{
  "noise_aug": 0.01,
  "win_length": 400,
  "encoder_channel_attention": "se",
  "decoder_layers": 7,
  "decoder_norm": "layernorm",
  "decoder_head_dim": 64,
  "decoder_bias": "all",
  "decoder_drop_path": 0.1,
  "decoder_positions": "learned",
  "beta1": 0.95,
  "beta2": 0.99,
  "eps": 1e-10,
  "batch_size": 48,
  "epochs": 9.8,
  "final_lr_fraction": 0
}
Rows from block 2 of the text decoder, named by matrix and row number. Rows with one number belong to one neuron. Each number is 128 + 24 x the weight over its row's rms, rounded and kept within 0 to 255. All counts start at 0. Numbers have three digits each. After the name is the row's rms in percent of the matrix's.
# fc1: MLP up (decoder.blocks.2.mlp.fc1.weight, 768x192), inputs 0-95
# fc2: MLP down (decoder.blocks.2.mlp.fc2.weight, 192x768, transposed), outputs 0-95
fc1.405 108:131124147072170112122101134091103171125103125136127152179150121108109113139095123136149136058124154150171141132110146131143171125121154145120101148170071120162116134139126123152099129120162121113133116126182125160107131123141135150104129107111104130145165134152166090154071150157100099123
fc1.406 030:126146106146123203122131111108144132092093130135144100124144083134102130130108121100148126106129101153176174162128100135103109104119161117120101119151132163123153133093120125153132133129130128167124105117152113131160095079177148156106138114126099134151114122103106099174169106136112136121
fc1.407 118:116121109127124130097117083176149163167098139143129124153170095109143105141145124099200116134133161143105116112153120085131102156143190147148089116121137101123079094135130093120117154082136111114103130096147106149131143137146091127129143153096165171137085140124136121118087131127167112142
fc1.408 112:150187128091136126108085093110147125087118176115109137148151090144108149146096117165121084098118128115149164100097144140104132155138116128125081170133131124115124113131113114114121141082163099112131129111144092175146093136101121142104159140113163154176158120145131111163102161150131127096
fc1.409 094:145125095170156138100111124115142171119123157105102126110114110111142109126096125100125106096155156131086120126096095147109163142123118106176098135142113091142101097118146105116103176148110114113139132133107070123139148140136106114091099137134164119136116110115088072135107114099124100114
fc1.410 034:099127119110136107095083118122149112074138114164148095133193171104177123149148091146101169152127143108140084151119149142125156137101101102121127132121160101102165084158144112115153084127149105099122138104132114106135149122126135136091132135144100184134126136137180095140150172129117122142
fc1.411 143:127132117131129099125109136100118162083145156088125120133171098124124117124124106106127099135127158111121115103103111100134156132125119144137077157154115087095123137092140124129151184065130141104153142082155067144163109143149100107152135186127141130128171111131092054096077150121125139161
fc1.412 100:147207132146136108084163125135084127102135158116101121154162115164115126118064132144131105129161132139135089119154134099110106162132113129122133134110144149170126117149097099118134131134141096123151146096162117096118145128118087143095103133142191187139148126146145107124147104124103111092
fc1.413 111:107190169137139139095132127168083114125144128112106150152136117109096078083103105133139145139138138160144084134149126145132149166153132083153136151195114166158096108181091136127147126135136111112088153101132142108116128149083144096108104109122155157117137138120121102134116107127113117072
fc1.414 108:106154140069101131137129114150130115119132104107154127139137101125130077126134133147173107110119140103155166117127149169110099138132124176138081163106089134124095108121119135157151121138136144099094116144099148176119127121134121107147104135120127114136119139156146136120117161123104116137
fc1.415 098:110113094128134133140097102100149152106124146115088141151165104102073131128142145120129101125127162124104129121112150114151150132129126184126091139143119076098119109117145141174111146158136158144166128116184117155174114151156109126142110124062137128113167149118121097121126170129163141107
fc1.416 032:097109073131136151140135161129154144095135118126096109109098069127134086131108092102097164160116164095173118123154076100094136131119114129123143158102145149161142124103142118141114114119117128139133077150164149171100142113131145138131151052119107134121120090101158131115167117116127166124
fc1.417 103:150076094156129120121129078140123135074126133114137139139127088063058148119126127118143144098140135156114145130136153119184160150144126133105104134167108097107113102173124146165108138126114138134144105109162112123140129169140106084146159132068136123095148124114147115121141111112153145115
fc1.418 106:050080126112173105135096113162115181120131138105114139086148105120118106136127104119143125121119156149088098119175144089158180129131098124128118133168102145143140101129113108138112162163113122134149128089126104115187098139129073114143095150118095107085179118109138145116118168133151123103
fc1.419 031:189189148126142159131103138108122139106163147121138113140109155154150089167144117139156154104142173130128160094167123119129165112119136137116108128173094115126135134131142148139131117116156104118141136120120182096164082108111103127131118092102111151140101093100119139149140148112163123085
fc1.420 122:140121115150150113135067073120125127118076133120119136120138056115119140147131121145139137108119135140060165122151123126157125169132086152095107122149134078094126118153150137133105177107117134120151136148129088149112155135145123122154109100110136090087164169162163114100122164108165124102
fc1.421 032:128114155110121130101119107171109110128156138197114141112148156123139146137143140148145145096151171151091090116149126156123162120128121141180134176117121129172100121121134131171091136064100128098170122130124148105146080132115177162092115142169094097123129079083127156113123128137122136119
fc1.422 120:135146139152162109116148139141135147091085180075128119118170096138157116141074121136117056115141139125097106137123101131140148142129114148159093163174085129113124139108136092116145146144138115110110138107093091124114128115156090144099128125139169142133128100112120077164075098103099118132
fc1.423 035:129124075122114071123130094137105138124136114117107175135133097148094131150154138101139106133135117124159083159128140159141135113127156153131114148114126122123145138126141131083137118166113112114135154127103092129116147110147132116131126115116117098146165150131138089128132147123092139112
fc1.424 084:134206132153100134156133129161143104135087105136135133176105075128121097134135082177149124117123106147124124090134144136111133135149122143161101114103147144175106110134097139103136109107132122146125133103135105141143103132133117128148099097088163153138159129070141124108154160182193115149
fc1.425 128:103086155116097131144132125138156113138140145041126138144140135108110120120145131110100098117121104114139115104161124110172134108150145141180109140150085131110127107101180112154149144156134139111130074119134107141186128132138121112120111135140094116145130093137088086197084158091160106164
fc1.426 030:096158139119108069093133132140158159168134120164149173155156096116136143141165117112089115188151109109137141160093141132114111098150152115121130124129163136152135109122134117135106133136151083136130100122102132112090110132125153140133133115119126140121121126161166138085099130124131163126
fc1.427 033:078150131172133104137098108129138133131138111141176150115113138152065130164122126163175093137119136094098125113142137121155120108109153115114091165161142113123138128158105106120126105108164137086156141075148111110124123106125126134130092120107107142113140092126109149190161159165127131102
fc1.428 116:117133155137150097079103120121114189109152146116113116110129127125136141107098105146134106091190133130156132106102107129159195135147190125153115146162121129121126054109117127110142168108159095108144083121156067096145122148137106104121136127136137142099135115084141100139135126109130107106
fc1.429 034:124130130142127108149106129095131160123142163155082119124111138103109143119173148121120105128151089139119154124092092123152143174149109139121123160095129143103105138114133151181131128134118123131093153133121125123124123163144128140110160115145129091133074120088157096112147108104122130116
fc1.430 031:185142174129126098119085107145102155109152126127158138129141098161144125171127170164124137139135117105165140113165119100143154130111144162132097137136115097133162146147145115127150143140142066137116128105077128098145107142106133125092100108105127130089084135187126101096101144148150142128
fc1.431 113:129143172139188122094147092136102140129096121128117147136139106102113068153096132184171141112123131152092145119177149134147144141139131121153128126158159151164099077132151130153115176126134122117145151128183086137129111128149126116136099087107126139128121125089154110129134141136123100099
fc1.432 134:133153115088111157135147134150099116108160113099131117139164100113128079171118113119189110130119173183128137109170169149112111175124164149136111158077112137160099128142089110159155130128147111103096110059108120147122148144094126127101103145117165186111170141115130145111128108147089124136
fc1.433 036:127127144105128156160143121128107131104141083157129148130159111162135121143153109107163147136096112138084109144151119148138120114166137137131121094148151097131130145155132117107147081114081091090148131127156099110124127107104169110138144180141144120104131146140119151112092139073145135136
fc1.434 086:121109118145101119112125131175128148111150121102117140159146131109123112128135132155157139091125096154118125141108156118141144143143173104137136127151056139109106132135141131128098133159160122090131119143135124086141140135137085139099141108145165121188098094117140119107163109080131109108
fc1.435 036:104145129122161113164139155104143134066080140154163135090141119130124145154123175085140140133148109133079110101133097161116132109089146110148135111146095158097087118160135113149111114112117114139082128091122150094119139076145121133121146112116148110160142134171132088126136111160105084125
fc1.436 098:108101155089148147117124105118136101116134115116121134137113129101105138112127135136118140137146116159162152114150122135195117115135126140125127165154114097133105061154130123133140157107138083114107076165131120181156149105097152075134102102117130173128131116160114137143109141091102116150
fc1.437 033:094149114132169127160137108135168134126131107135089115113153144148140141107066129150134128135118133177113127141130151153174126147159111136151097168115065139115122095162137100113093126128150115129099161127100131068132085111150138132131153127152118120131181148099116086162158108155095129149
fc1.438 121:134159124073153117138097106140113132093151120112115144147161087148139146145105115137144134077136147157160152134147134135129155159159111099132115179167088120154116111159089130134102190146142112114117123141150106126094107138118140127102121127143130167082162132126106086152135092095163120101
fc1.439 124:095133142126167165149120093157127157118150111148121136119120110070100103140151109093177124167102156153130134109160136132111171193133082136161104161122136109137139119148146130129138128185116146118131151139126126156132065150093126095162124120102100127141186140108128129104120125141170134113
fc1.440 030:158100132133097119140120140131136129095138135140175142117124098145137124128127141146135125139121182097148112106142122133121170109112142135138129076140146148111147180098093137153126122138113047101125121121142130161151179102109184140137157161120106152114114153133142107102118119125138080096
fc1.441 029:156130128152138148121117108139156177105112109131109146143113102138103091124138121111130170096135095150127141131130175136091144089120137103089094111170126096131129178128111146113110085169143105140131124152164148155121160125112106132131113111144169136120060133122147141121131154141141113136
fc1.442 112:089103098112114121129134119160157162096088146083098143165155117097080110120142097155146122138118160132116093125138130126146111142130195163111109134154088121117121102089103136161151109116106130137142116060174119150182112150155067109116090147089083139124137118096142108120128185142156146124
fc1.443 110:094141126156131107088139122147075146124132133134107132116150115111147122076100104113154122138122104158118096125131125078122137135141189126127136132150149133138150108176114157129139095155140120130154152115143131096130107150080114103137093121072115113113116114088161121100164124183181126095
fc1.444 095:095117123090148159135129131124149157134150091116127125180154136102069126168099149143154130118142169119152161125161136142147126137136164140132093136127067106135090101147119134154151160114125153146098103126126082137113147112132133154133141165111157182110123125133088136089131096085135123152
fc1.445 115:102173155158124143102110142108157127105096113134121108175120106083121096122159092138149121141150165120120143098108124126155139128129118153154055137147137122142131084092120139151099185104130123127131113139136072180124125094129149107114099126113164130129107131166087078126070112148088125162
fc1.446 123:134136110177132120166112149122097145102094182117134131117173139111123072089107115119136114099155167164103115117114127096129172138136169150146123116140105096152132143143161096133154121200130131109140146148123113092147149137117082139102106087116125110136138114097157131110172113147147107100
fc1.447 125:126124129153186105094119086141075122095134115132133139099125077063131108088085118148168136116138128159113108120125123144150170168137152108114128146148136125157142114187115151129132120181139109132137153127135122089113160135119132081135125082104126144130114120091156121117150113117142112066
fc1.448 125:121105087119064147110125121165152159142158142117120117170127101097114107141131149077123089119147139143101111128132126093110115126141166141155076120115129114129094128134172084166147156106134145130136096111119108177158124142145120122062100123102175106123130117133113104147117139102123091125
fc1.449 093:108119161122177107138099127097118181119128173104112128139131119160124147095093135115104128105188096124132085122153154127167177151130083108081146122192098136163124111153129138116123137157163094126129118147142121110113109136092110126102121144140081122119143098157122135148071138171166113102
fc1.450 033:150140149134123124091100122144125168092091152128151128136117104126144145123093134128118118156125123155145172135136105115096142138112148126095116149188104154118137134068107150127174114170104148100175099134064154087130141095119168122155075131096122152142132190143154129130151153137172139169
fc1.451 091:104113112117129140140134117092115161138100139129096143139137119042100087099132108141129131097129106156178136098106157139124154131121189142103119129119139100171123127146091094111120074136152116117153107089118117122152115145103093131135153129067136128153145121117120117124143187186158076158
fc1.452 095:091100126091132157118134116138114111100147149079134139145123143130125095124092137122124141147133146126081089101151106144154122157141091147137107142127130132092129092117132138155151150116109102141135093152156095144182131137127132115145088096123140116151151080169132133153133149104102105113
fc1.453 104:159103148158122146106133135126145134123089111137115127141142105142132157111133107136150107102128143145146141116125152142122160110116181114141097140165099118151148114125120137118147120101168115088089148125104096108110107117105088122108166124133146157137115144109153090189127099119137091104
fc1.454 093:113139137093165146143125101098109129139107114111137132130130117108114093112092085195144159079160132121161153135131109205162149107136133108154122137170075118136080112142095147140147096187141110130118143058141131139122092122127138125104125111138137149110149140099100103136168126107154118091
fc1.455 037:088119111126169133106146158123148145157139149103158157163088125141173144117132124148104095138103135095115084143146156143105116109157107158154138134113122129149123083179129127130125120114165173159120150143142098089142149118143131109095163143161124142134168102156126169135157171096129125151
fc1.456 036:119105097117097113131136132121142139112105152144127099114115117115112133120135149137135149156156135081116112148141139136071140134163138124138160120140126102142096112140120166109118130117101136111181139133149111138111112124138122123157101124144153134130157124148135091101129128191113128142
fc1.457 134:105116155125104132131134103161131134131122171102088151128131114044100086053153135123154117145113133144106072127161132132147170102121107150123130143160110165147145115164130118146151131155119124125134127106130134127178099118132088087121090083122114145141135145092135118174103162156128115122
fc1.458 118:127072074102127109123113127161123128115168146099119136166144109096107135132094151077138140113141161189145094139166133069127159135135162109116112159199122126136100129166135100159159130136123144094104100087141145119143129146138132116120127140100120150086164107140106081128119131114115135133
fc1.459 105:105130101133127109123081141133135194102173133118107127168160094103121141143112109075129130126127174143084125107096132084134136140153131152125084150137151124101101114091112143160114182119117140124161065132168093173158133149162090135118084121084167129110150128152121080087080105128141134130
fc1.460 117:111139116144169126147099158092110150123090176149137139108171122094152092094086105127139088092150172154116159083111126124150142125136134199142113109113136076103114137113150092132172166139167129130152132145164094142178141163150093164097101085115146133158143132128165096098125164135137096130
fc1.461 132:121113098049097149113144083158130128124123145100131140134108066128117143146147127149165107112115126121103116135147108124136116119130112136114115150106134137098142116162119114133162146144155134122141088079102119120136090120137144093126119135124126156123169117125109118182109163139158106112
fc1.462 099:104165137133097128140148110111122115100106119107128152159162116095120105098150110158193102130130160140119103109151134141132129154139140172106128136145159139151128058138110137133132119103125103118119118116186133141147149119141125112161093086053127141101125124141168155096097170154107139129
fc1.463 099:127140105059153147136093074104127154106180143124143116133124103110074125133107139093118125119133161129178121135113143080084130123117109147133118171087127101140158161126149100147104124162141152129140104147121131132127064117121089094121114177134155136151154101175108135171096146181145123137
fc1.464 109:088128118101116161159122099151117122132141146131102137138140099079103094115135110156162122142119159151109085114157159115166146146141099143116149118115121117163121108186139132145118131159136097140110158113135124112148101127094113099155124108057125135117173124104134148132120160171151145117
fc1.465 102:137114099113147111160125133114127133134136177100085143169197145100097127101098101088100135110158102151124102115159154108137136140138122144106118149131105132143156140161117087130153125138133127132087108121131162146142141144110115141100133147130123129127151132164118125122060137160119150165
fc1.466 102:118129123129169113116095106127119192141144154134113142159141123089122107153119121086150127103137185154132135137146155124121152145128150150139073142150069106159110099118170121149105161140146115145089100136142057150116137138148113149130128094105135148129139149180145114131094095099121097125
fc1.467 083:129143127155197099124095123113097114087112149109137152142166118097113083137109100099108146114125158136136156098130117128149127145122155115130113157129110118128127140087121139149120100120138094139136153115149121142145119140152106158114102147106146154126194152135102056101106172141138112163
fc1.468 093:101143152055131080110117077093136121100143119092139132143116092115095157123106118147118105103127125099150075133152092120121173121120161102128106188137094159150165092115125142106128127103148121117129113143146142111116091119140105115138125158131127134108130110144090100143108152133105123116
fc1.469 093:108122122113123155111116095123143133113140120124144121102128123077065141093134102118163099124122173137101102123130161125157173161143149164156090190094116099110121108133137129128129110134123158136150095131129101150155107148122106101149149132073138134131141138139142087103105138141158122115
fc1.470 097:122125151146094138126131160131126153100088129106118132173155116102133136116150137130200117133134145144099157136102153153151126121130166152137100134185096100151113107108116147157131105171125127121179118072160117146147113138105123133106111100110091109123155137117167090140135164138124131084
fc1.471 106:136117094111108130115113099132133124125142147125118132146111107065106138100150126087111102115161129165173128138145154071115150116133159124132113199094109137146171124136161111148122107105186151119129115128135100128109076118086074137103136160111137165155142116140122130133106139143129069127
fc1.472 122:098150121128117134160126135091148114096206162034109121129150135157107104147142090148105111130144150113136103123134144132138149140160102139127143138125079136126109119110135142130124154155115132118157131121129084110163115146116093097150124150106129134101183123116077103136140135130123146120
fc2.405 116:156116126139101137107089108153157147104149091121136121114137113128133107098117133142151148143148101123105142116103131159113073104138146148118133120105130105121091091153114136132133170101102123125106103106121123193156151127164100119097126126141129095142128092126158181104160136115160126104
fc2.406 017:111127131153106134146147117185118147152130108139134114135114133228136171149118151128096176145071136090133110124129163127116115161112131173128139148108138124114118117155189126155147126134114112107167139138146136108134144128093148096145151127109112115142133142152140169120094139084125132124
fc2.407 098:088129146149132109162133139117148094125127099121172127132141164162105144143112126094086116137157133091131126121159124162144106138137116132148137122165090096067110132106140169070146104137095124155158113152091149150135139148096161120124129088118112108112132171116139119122171173141128171122
fc2.408 125:162097138187120110121066115166149111127108075137123107125080100102126180127179133130120132131112117145130149131134132123147123114111137129118093123144158085137135125152164134118126151140146148118110130157157116134095136138149137072134131144120094130083089154151168112146092145111170143130
fc2.409 116:096096150100103151158137107130138145167132098179150120126108143060112168181160128111140166134116118088144139148132150167143146125124130107085159118124168126121124117127118156175084101100129181131129157149123153153139112103123140129184183136109081109118086135110097153136141148099167128149
fc2.410 024:102123096133176139134148103103109127136144086171122138132118143133139135152167115117119152136092137105122139121054140148138099164119116081161193111141090142086095144116140097111126101093111120125148113097142111115136131106164141085143129143134131150130165125107148109109108152128144157105
fc2.411 161:116119148116105108139140131134132123119107173109104138168150165115155109111162138123116133158130100104143085141145127110143121123105122148121169116137131130117168138139125125166135105114123082119105138157139144105127144075100139154161120125154102169158079139167128167156140145134079131154
fc2.412 102:098112138129099149144130076106145118140140095156172122125105119130118129114149109105137140108126122120113147117150123136153128141145103155150142116140168118105147120161129122152145110140111158128121056122060149134168140129149107089173159168104082096137116137112147142132086160145172108140
fc2.413 101:118154153099102124143136160096119142136137160138109139141129155098088096129169109119110112149133173088175140081109126107103108116117144168116121143099112159139132140106100071141132173139123124140137091171099137142144129081105121141150112125171107169165140117177135133130120134123056087151
fc2.414 128:110083135145154122122133101130125121125108173145102129125144127142128083154098123155144112155134099141131129142108130123135115123135130113147087081112174123122127140113136091151142130129091130136140118087205111123153150162121066100126131132097133128147131100102140116099156165084140155098
fc2.415 092:145185143095153112135109136146122100125160112136096125135136119166113125123120158118103122112069107132124115135130139151087125145144124080131133164114135154177108140124103152134138087069084125120139137103135193108138131122099179147087121178154121124109182100080116116129163121159113136126
fc2.416 020:141146127160147154155131131138159140145121119145109121161105114099104126134116086141124150136104126106100168126129121126132092176105107146137109110159110133134135142164146104158187134082159099118113126159155095123148106151153095119137164168143108108094142113100124118084126179125094169123
fc2.417 079:144118141091110084146140129125127135148139127151140125140135142135104120114100150102108148153129147131147079106129129130119144142122169107127126150131088150140128145114148121088155102074123129110138115068126198132134140131117085140085139151137153123135166130143106128155133155154079092177
fc2.418 097:141129180150160131116143129127134147135097135139116106115116109120140156163116140125110139084140095128135151136124109112139133113102133087140088083175123135160130094105160107145130179129129113117081122126133125104084110109122136118113144122174106163137104133118116106158112101094186090100
fc2.419 020:154122132117114137117142135145078127129108175128073093107076113133103106140124105163141108121104184154142136127159125145163113114131125107106131110147157148113187111161132104108122154127111148150160146129084121117104141098112118141081132082109155069141152139121124140157088124113141098144
fc2.420 152:143095153104109101119126156108116178125156112147190110106072116122116127159100125122130120155155109138130112119060130125138154124120141089127137114087153155118137119103132142120117143108131104136144102131147143122144153167141110128097182153115168121112099123097107158117141128120093123161
fc2.421 024:123098119098078091134121128120104108150110122165092129130165127090134112124095103160115112132132117134129140128145147156137104103101156076108110157146123169077074172127092119104118124127147095127146110180136123101188120102181093136113129106166121153104128146118120125109147174152087193145
fc2.422 139:109114126165122166147130115115105138159155070197136105114092124086134160136131108095151177090115121137140145129127153160160176151139111092106126131138155109147124090125124169134088174108135141121134151180141120143092104121112135127168162118088155097116080139112101124135160090100162097148
fc2.423 022:128092164106151135111141094131161093129104137128135119105165146101155101128121136134101117115181125144135130161113113116128094155117150151168166075100068099187155137148136125071115150127171121121154120145103170107136105153148157148138083123098148134143130119127125133184094089098076114103
fc2.424 063:104092137146112125120154116110145151100156137067126134120143112127174139162112102118111166115156132135095126171169133105149118119130074135124164143199113102103099119161141153137128152098092102116124150126100078120140146116124174128117144111130113133125104154138122131112120106097128207141
fc2.425 132:171124146128099160099117085142132110101127108150150103113094087130185168119153118108148170126081143143113171114074135104123122168145098101131113149135169119105148142128108165130135160098091151109099098148093139161103117125135147080139131087106120116123162117161184118127089156152123182122
fc2.426 022:095096147115148152124149089123098148150136144174110124151171129082130107140130125129117126140121098121104130150104122089151086133077137101190144169132149124134124138155099125125113098126086132101111162118108132147138146107110094113110148119154159131123160146142141148136126099125135178091
fc2.427 022:176091146127135151138166111148086106138114190148128101107132127110129102158140115079131125159105166127120125102121143127150119143100120131125130083112176126100124117141126126096103158157143129145095116149081144166122137103123141156124145106106130136170145114135093076127154085062115138159
fc2.428 117:125133134112086113116153116149114131087162128105127154131131111160176111142102122111154126135143145098101122127174089114118126107079114154099150126094121108095097104137139092135092155129135165166124125099099134144098131117176140145112119166137132143097121123150140162121128122111140138107
fc2.429 020:136143164095101136115107140122124154125135140121074104102149068124104089157095159139155114131147139130140161138199129160120173138121114092143100174162129141093156111129097107131144106169158124123113158108095112105125169119085085095147138130136167104120141118124139099145121106143122094095
fc2.430 019:117100132110145113127136121161118130110122167142128110128118157177154161190086146149121124090151111133095130138111139121117116126145125164142164079068094122160159135146146123136131171107125153139162171096120182098132098135123116144135112084117150133159115133119098155131110121124122118158
fc2.431 112:152113171167165095092089131146143086146084104127143148152103147114123123114145126152113146148101090144146172173146124092114097136153149152105125130155119139090171132115129109128114182135161118134143110163123122128086130115154160150161114120149101163122148135162148104095149112098155104130
fc2.432 122:136119126157113129101101116166114141129117137138150104138107126113117095092139149105134139164100087149114097129123120121128150107124148158157145083113134141148145129151123082143150131189127141136120077148093094085161126121194085117141113143101100135154090134123170111115113148112132089114
fc2.433 026:148113120147112065122148110121089127134129156175123088144128129103139093100128117104131159137147116157132144144145132127111112087128155142104127133091135123123118127132075177118133102130121156085115111127095095134171144085158072147126130081183123127094151145122111097169158130136125107156
fc2.434 057:133150132115102127124111154077147124083152122128121115160122123163120111085136125094116149170143120130175071120123132124128097118132118161121163123104158110130113107158117146168116105135117121158100170109138110079126108092110140130135126177106152085112155146121131118165121120124059161162
fc2.435 021:080165106095113117097102131162129100101129157126123124133086131110108137089084150145117136122122069154130115143158150083114075115129177156147135093107111123196131142137137170090152157143146141152137133142131110121132076125092112118135134159187134095132105202196129122178113129129129131096
fc2.436 096:107140102166158178155169126098143148075127132144140083121147119125149123113125093123123125147122167126105145110093123108133133118142073170142126131121170078090144125115119108133135130167118140135138168142115124071129141139124136140131159157118114116132107137127103077125067111134144143170
fc2.437 023:175165136141116112124102122138099137143093172144154093129134100128142101089075127151099108148147127150122119117192133115123140110134168161110105104137119142141131096142142152119134128088188104132164111153129127151194142089125166114105135141124130129080118127088100118135119144087154110127
fc2.438 107:154133119141102098148165124107130119100133096117121136105165131121114104121119126144092163077134106129134141109117115137135138162132130068130141108135112110183123174148115147112117085109113113131124177109155170081118137101130122143119124181124106145071159130126079119132130131152143143141
fc2.439 138:102166154115182124101160115104119135191109134132107136107113123107125153151113141125111122110151083111156136139167109107138098149135165129158126128159173123155086108095145125068119114093134073124117149117126116105094132122113118089169149163132100133108118153112097089103132141129173117137
fc2.440 020:122150147102099094096113132161084135102156139156120119139112109077131101119095090106159147110120110100109142118109127103118151100130163105155159146122178141093143147104094151124149114151054142103092128105115131121146118108102080165134152107154141137136107144178120079119129119130144152174
fc2.441 018:102157177118153127095121160146148143107133184156116139170129136126165112104110146116146142100112164142126176147132117105137140125102134058110126114135146154121117125169122063061137082127147107116159131141129132171123149115115112103132118157145155144101137141149137165139076100119119158127
fc2.442 110:093102125077109155143159100131149124156133129102096114126141126124107102108139128151161140152146108109119111146133134125178107122111081146110158145149108120127088117131096050165136119110167154124115149142112146108123144121115116095125144185146118140107085109093087138095115129080167111141
fc2.443 127:122156119130111148131092069107169107125124122166137129148146143173119129149133130151149120109090133129107137112127140176107104137137149146127094131099113125131123130148122155157130142087076131124115092116162144199161148127163097122125109106119136117130152141145158162111132179168124181078
fc2.444 098:112128170161115150144118122061126102142107132145124138126128119166176103150109118157142118101121132119126108089087129151130143147135165129146138152132133118119160140110120118156121155100130115130128123129154106136131116166156091101132141141115148097151107072130137138108078170150139133091
fc2.445 136:077098126114127120156163139136101093147099123137120151097126148109112124142153105111128180129132114123143135135187139096137126153144148097101199108166144153176139140161146157055151056122147096127161171117090177109164110157086141110149135109102124135142148142108141125137151139141134141141
fc2.446 129:187140156087074124113120134110124131144148159108103121129124111132175140145141131139120101103118140124138154117071128106119152115120105073119131113088120173161130122135127095158127140070116126094086113073135170113154128127102114131106115129161130117108125131184121118143113116118083134115
fc2.447 152:154116133116143106148094097100179109155125150120119142162149150188126149162138149146131113105092115129106128126116141182138119127136145111177091118136107116114104141095130143167130145034075142116120095099202138168156147128188141123120135132143130079109156140143119131146131168118105181114
fc2.448 142:132136138116130114160128105122150097129119089150156141148094128154152145182135115141151116148122098072131153112124123212095089152114110132112104139133140116094107150097114177131103081128105116144148122163120146175130126121127146107153139092154083119122149184150138123121147134146146158123
fc2.449 080:086112104097137154130128085167123140114094134155140129123103183106115135105113139134138111101102149130147148145133114176131183120129145133140104132144097105103137133168138121105135152125121130138122099175085141147127128129188114110139125123111114127178103123121157141131174141119111124103
fc2.450 025:122141129113142154132155111121137109129161140149108118166179127145154089154138154143095149099128123122098138152118123078148099149106129116148177089099122136150161123165133109151128121142086105140156163091135167118092132175152135108115108113121136118142121116083157131132088096114123105161
fc2.451 081:171126139164088113176119153147135137110136152133173136112150128140160193163143134120102104114136146113094184130136144152140082111126111108112160133133085141111145155128156118158113101138114126138107136127088151177129156131152116149139166045164176145125078143161131180123120080120128154127
fc2.452 092:131130115176100159133173102148146152110129122151145119069126102086163122113191094152114109142108110109131157124081108089138120097135095137162140167096095113099125145141111116140143101176144136132199159133108183104107096122116114113102115111130110127143122105127140106171152185157163116158
fc2.453 089:094090094145162138139124119140147151127112074137129094134124150095118131149143141104107181127103157144144138155152130091155133110144088183138114129118161094144157130099106112155118121177104141127149106140092094163119146097139162143158115142111104147102111132138104107128073125118125147181
fc2.454 072:085111119065133146120142158096125114169146112168157141122124154141120168130122152128137140120137145126133168131107135114112139158119157168132143129156139135120169117149129093143123164121149124136111107182116090162155147102113148100131162126117138185127096144131090122123097143139046110165
fc2.455 023:155123130133147110141157137111102200108137089113117125185112125136145120140134103112133164131147098138127151097154119143122126111097143120102141149153146129131092119115121133144149104153146114101103120131148100119113177129117175133155134154126104134076121135111165101103133155118128146136
fc2.456 022:158124099103169161130128121078139131134141155129103175158159139117129155118179147197141141086101101145106115173095125146153111093135126127119129137078118135145136152109131178149148121094170113137167131130091103105119112119150116078117118150144142084148101115068138130165110156130146151156
fc2.457 134:091144129172082138154129099118157119115157122156125116125129134119117115180170101164144122174130117129125131120094139109109100124134151188148122150108115114076105138120123117182132117178098128136143125149120111110123148156131136104142142158111072155145108137110148106116106135122143153096
fc2.458 121:132111116140157117155165123111123151151057144110128115153159122134148106150088149148170140099139098137145091146137136170132166122085127134114142079190095108166112163158098120063117097180149117132120148089144125078100070122153093152136129138139094114123128160114120133122121134127152117082
fc2.459 093:088173141139130116136132147151105108121134044114116119121136123142131090142123136137156165084111116144129119142119111147129179130129135080122155139145105138182136120154112154134097110120071144127122167131148121083102136100079159178136118168138132117105133126115085141140158100153106125108
fc2.460 132:143142160080154109147108121108103150159116147113105143138184129110156114155103137128098113136130128134141114106150135128084130147125129105123128127134107163169108147116144121124117121076142072108059116076113131146134139126106108132118133107183105132150132163172100125123099125159099109155
fc2.461 143:122103093115124096153091141171133123177142091146126108125112147105108172118153152127126149146151132114130157125124155150141143120128141106098140129191103114126124157158152106074141155120150125094101104149101148166149139120151157126137112107173109165078128126122100128153126104100119110149
fc2.462 103:102136148119124139148146127102127114136160118123108102140134131133139154125123122130102167124163133098126134141138103120151139118134138112107140162158086070096122153102142104121104157124111153126146128189109105092104122110127155139129153140152102132106117118136060095123137075081143127137
fc2.463 095:120136103159069143123123167131126131156167117129089101130147136127177174141159138078129126141134100140084141124119141124138127147138117102106097127111102138139167160133119108165107142118165160092088130174142125158115152108167175137141097124183105132061125114173113156119141089153110136137
fc2.464 109:116125142129118123124092144135124171095120127128159103114133138120117145118130134117110103120156153135152140121175122126089077064129150160118090138145101134091138115088153113173127118137145140128117116130083128129121157102122132141106124117148107095147105129121150126140133099126151091160
fc2.465 074:117082120117170160117098121105101136159095168132117132128113135129124118134076154106139111127105108117109140142156125157124159103114132142083153113174137127091156154131164162101116121178093157145128114131112094116143120146171117129139155118127102101159145133110166111117138160155141139122
fc2.466 083:183156143147128129120146106127152149126133108136145142120146098135136097115136148153144132119122103134111122109155117160091077113094152144104153157108099112136133105113128116131115169105115120133135098090146071185120114114153079152124142127127169151141141100117158155085170099141210115116
fc2.467 072:156138110140158140127092139188160154136105126135112135123135095119117158117157147162136095130106139096104154167133146170129115115121122132104126097129151158144117097135140117110112127133128128110125138108120117147123139116127134122146145110152102158150080127120143161155132110094119164129
fc2.468 087:122086117193138126130144187127113137125140132128114128122089184105114086103154149102105104172153120131117166129106134089153133113135175100144076132109128152117131133112130094147143106164124138128163122129149109121169148137105095137127140136124135120174140068112146135097160084114160113146
fc2.469 073:152179147085145108124118141113120116114154162154099128122149116135122123098114101173087130148131138135097100110115116165100121141105107151116105146119107155150105120130108149125146118104114116142167140110155197124123128151112131116105118120144089123095159149108130122153132139165106109133
fc2.470 065:137085101108160100116123153106138106091149152099125115124130116177112114126100132118116134148124143132134107119086137138112109160142137105114147160121115102045142139102139134122128102131124160138167139192142152099148144135120116116138133142085151130116121116121115132102107147133143185171
fc2.471 100:145130099159090161133125138118123093120133142152086108126199125145148184120138122145134129107115136125107150111098106133109096145131119092080141128113117118171181176148098118133111134169130144119105153145116136144113154076123157160143115133171102162098103102162116129106108105148092166130
fc2.472 140:116112149128219127169104136139140133131092138157128134137134143068097109132158147132129137136087123160093190141174147121107087132112161163127117087112170148132140145094145148149129111150090121125133098124135159141121129119151132158112134093139061123162138133131124132107098146141141128131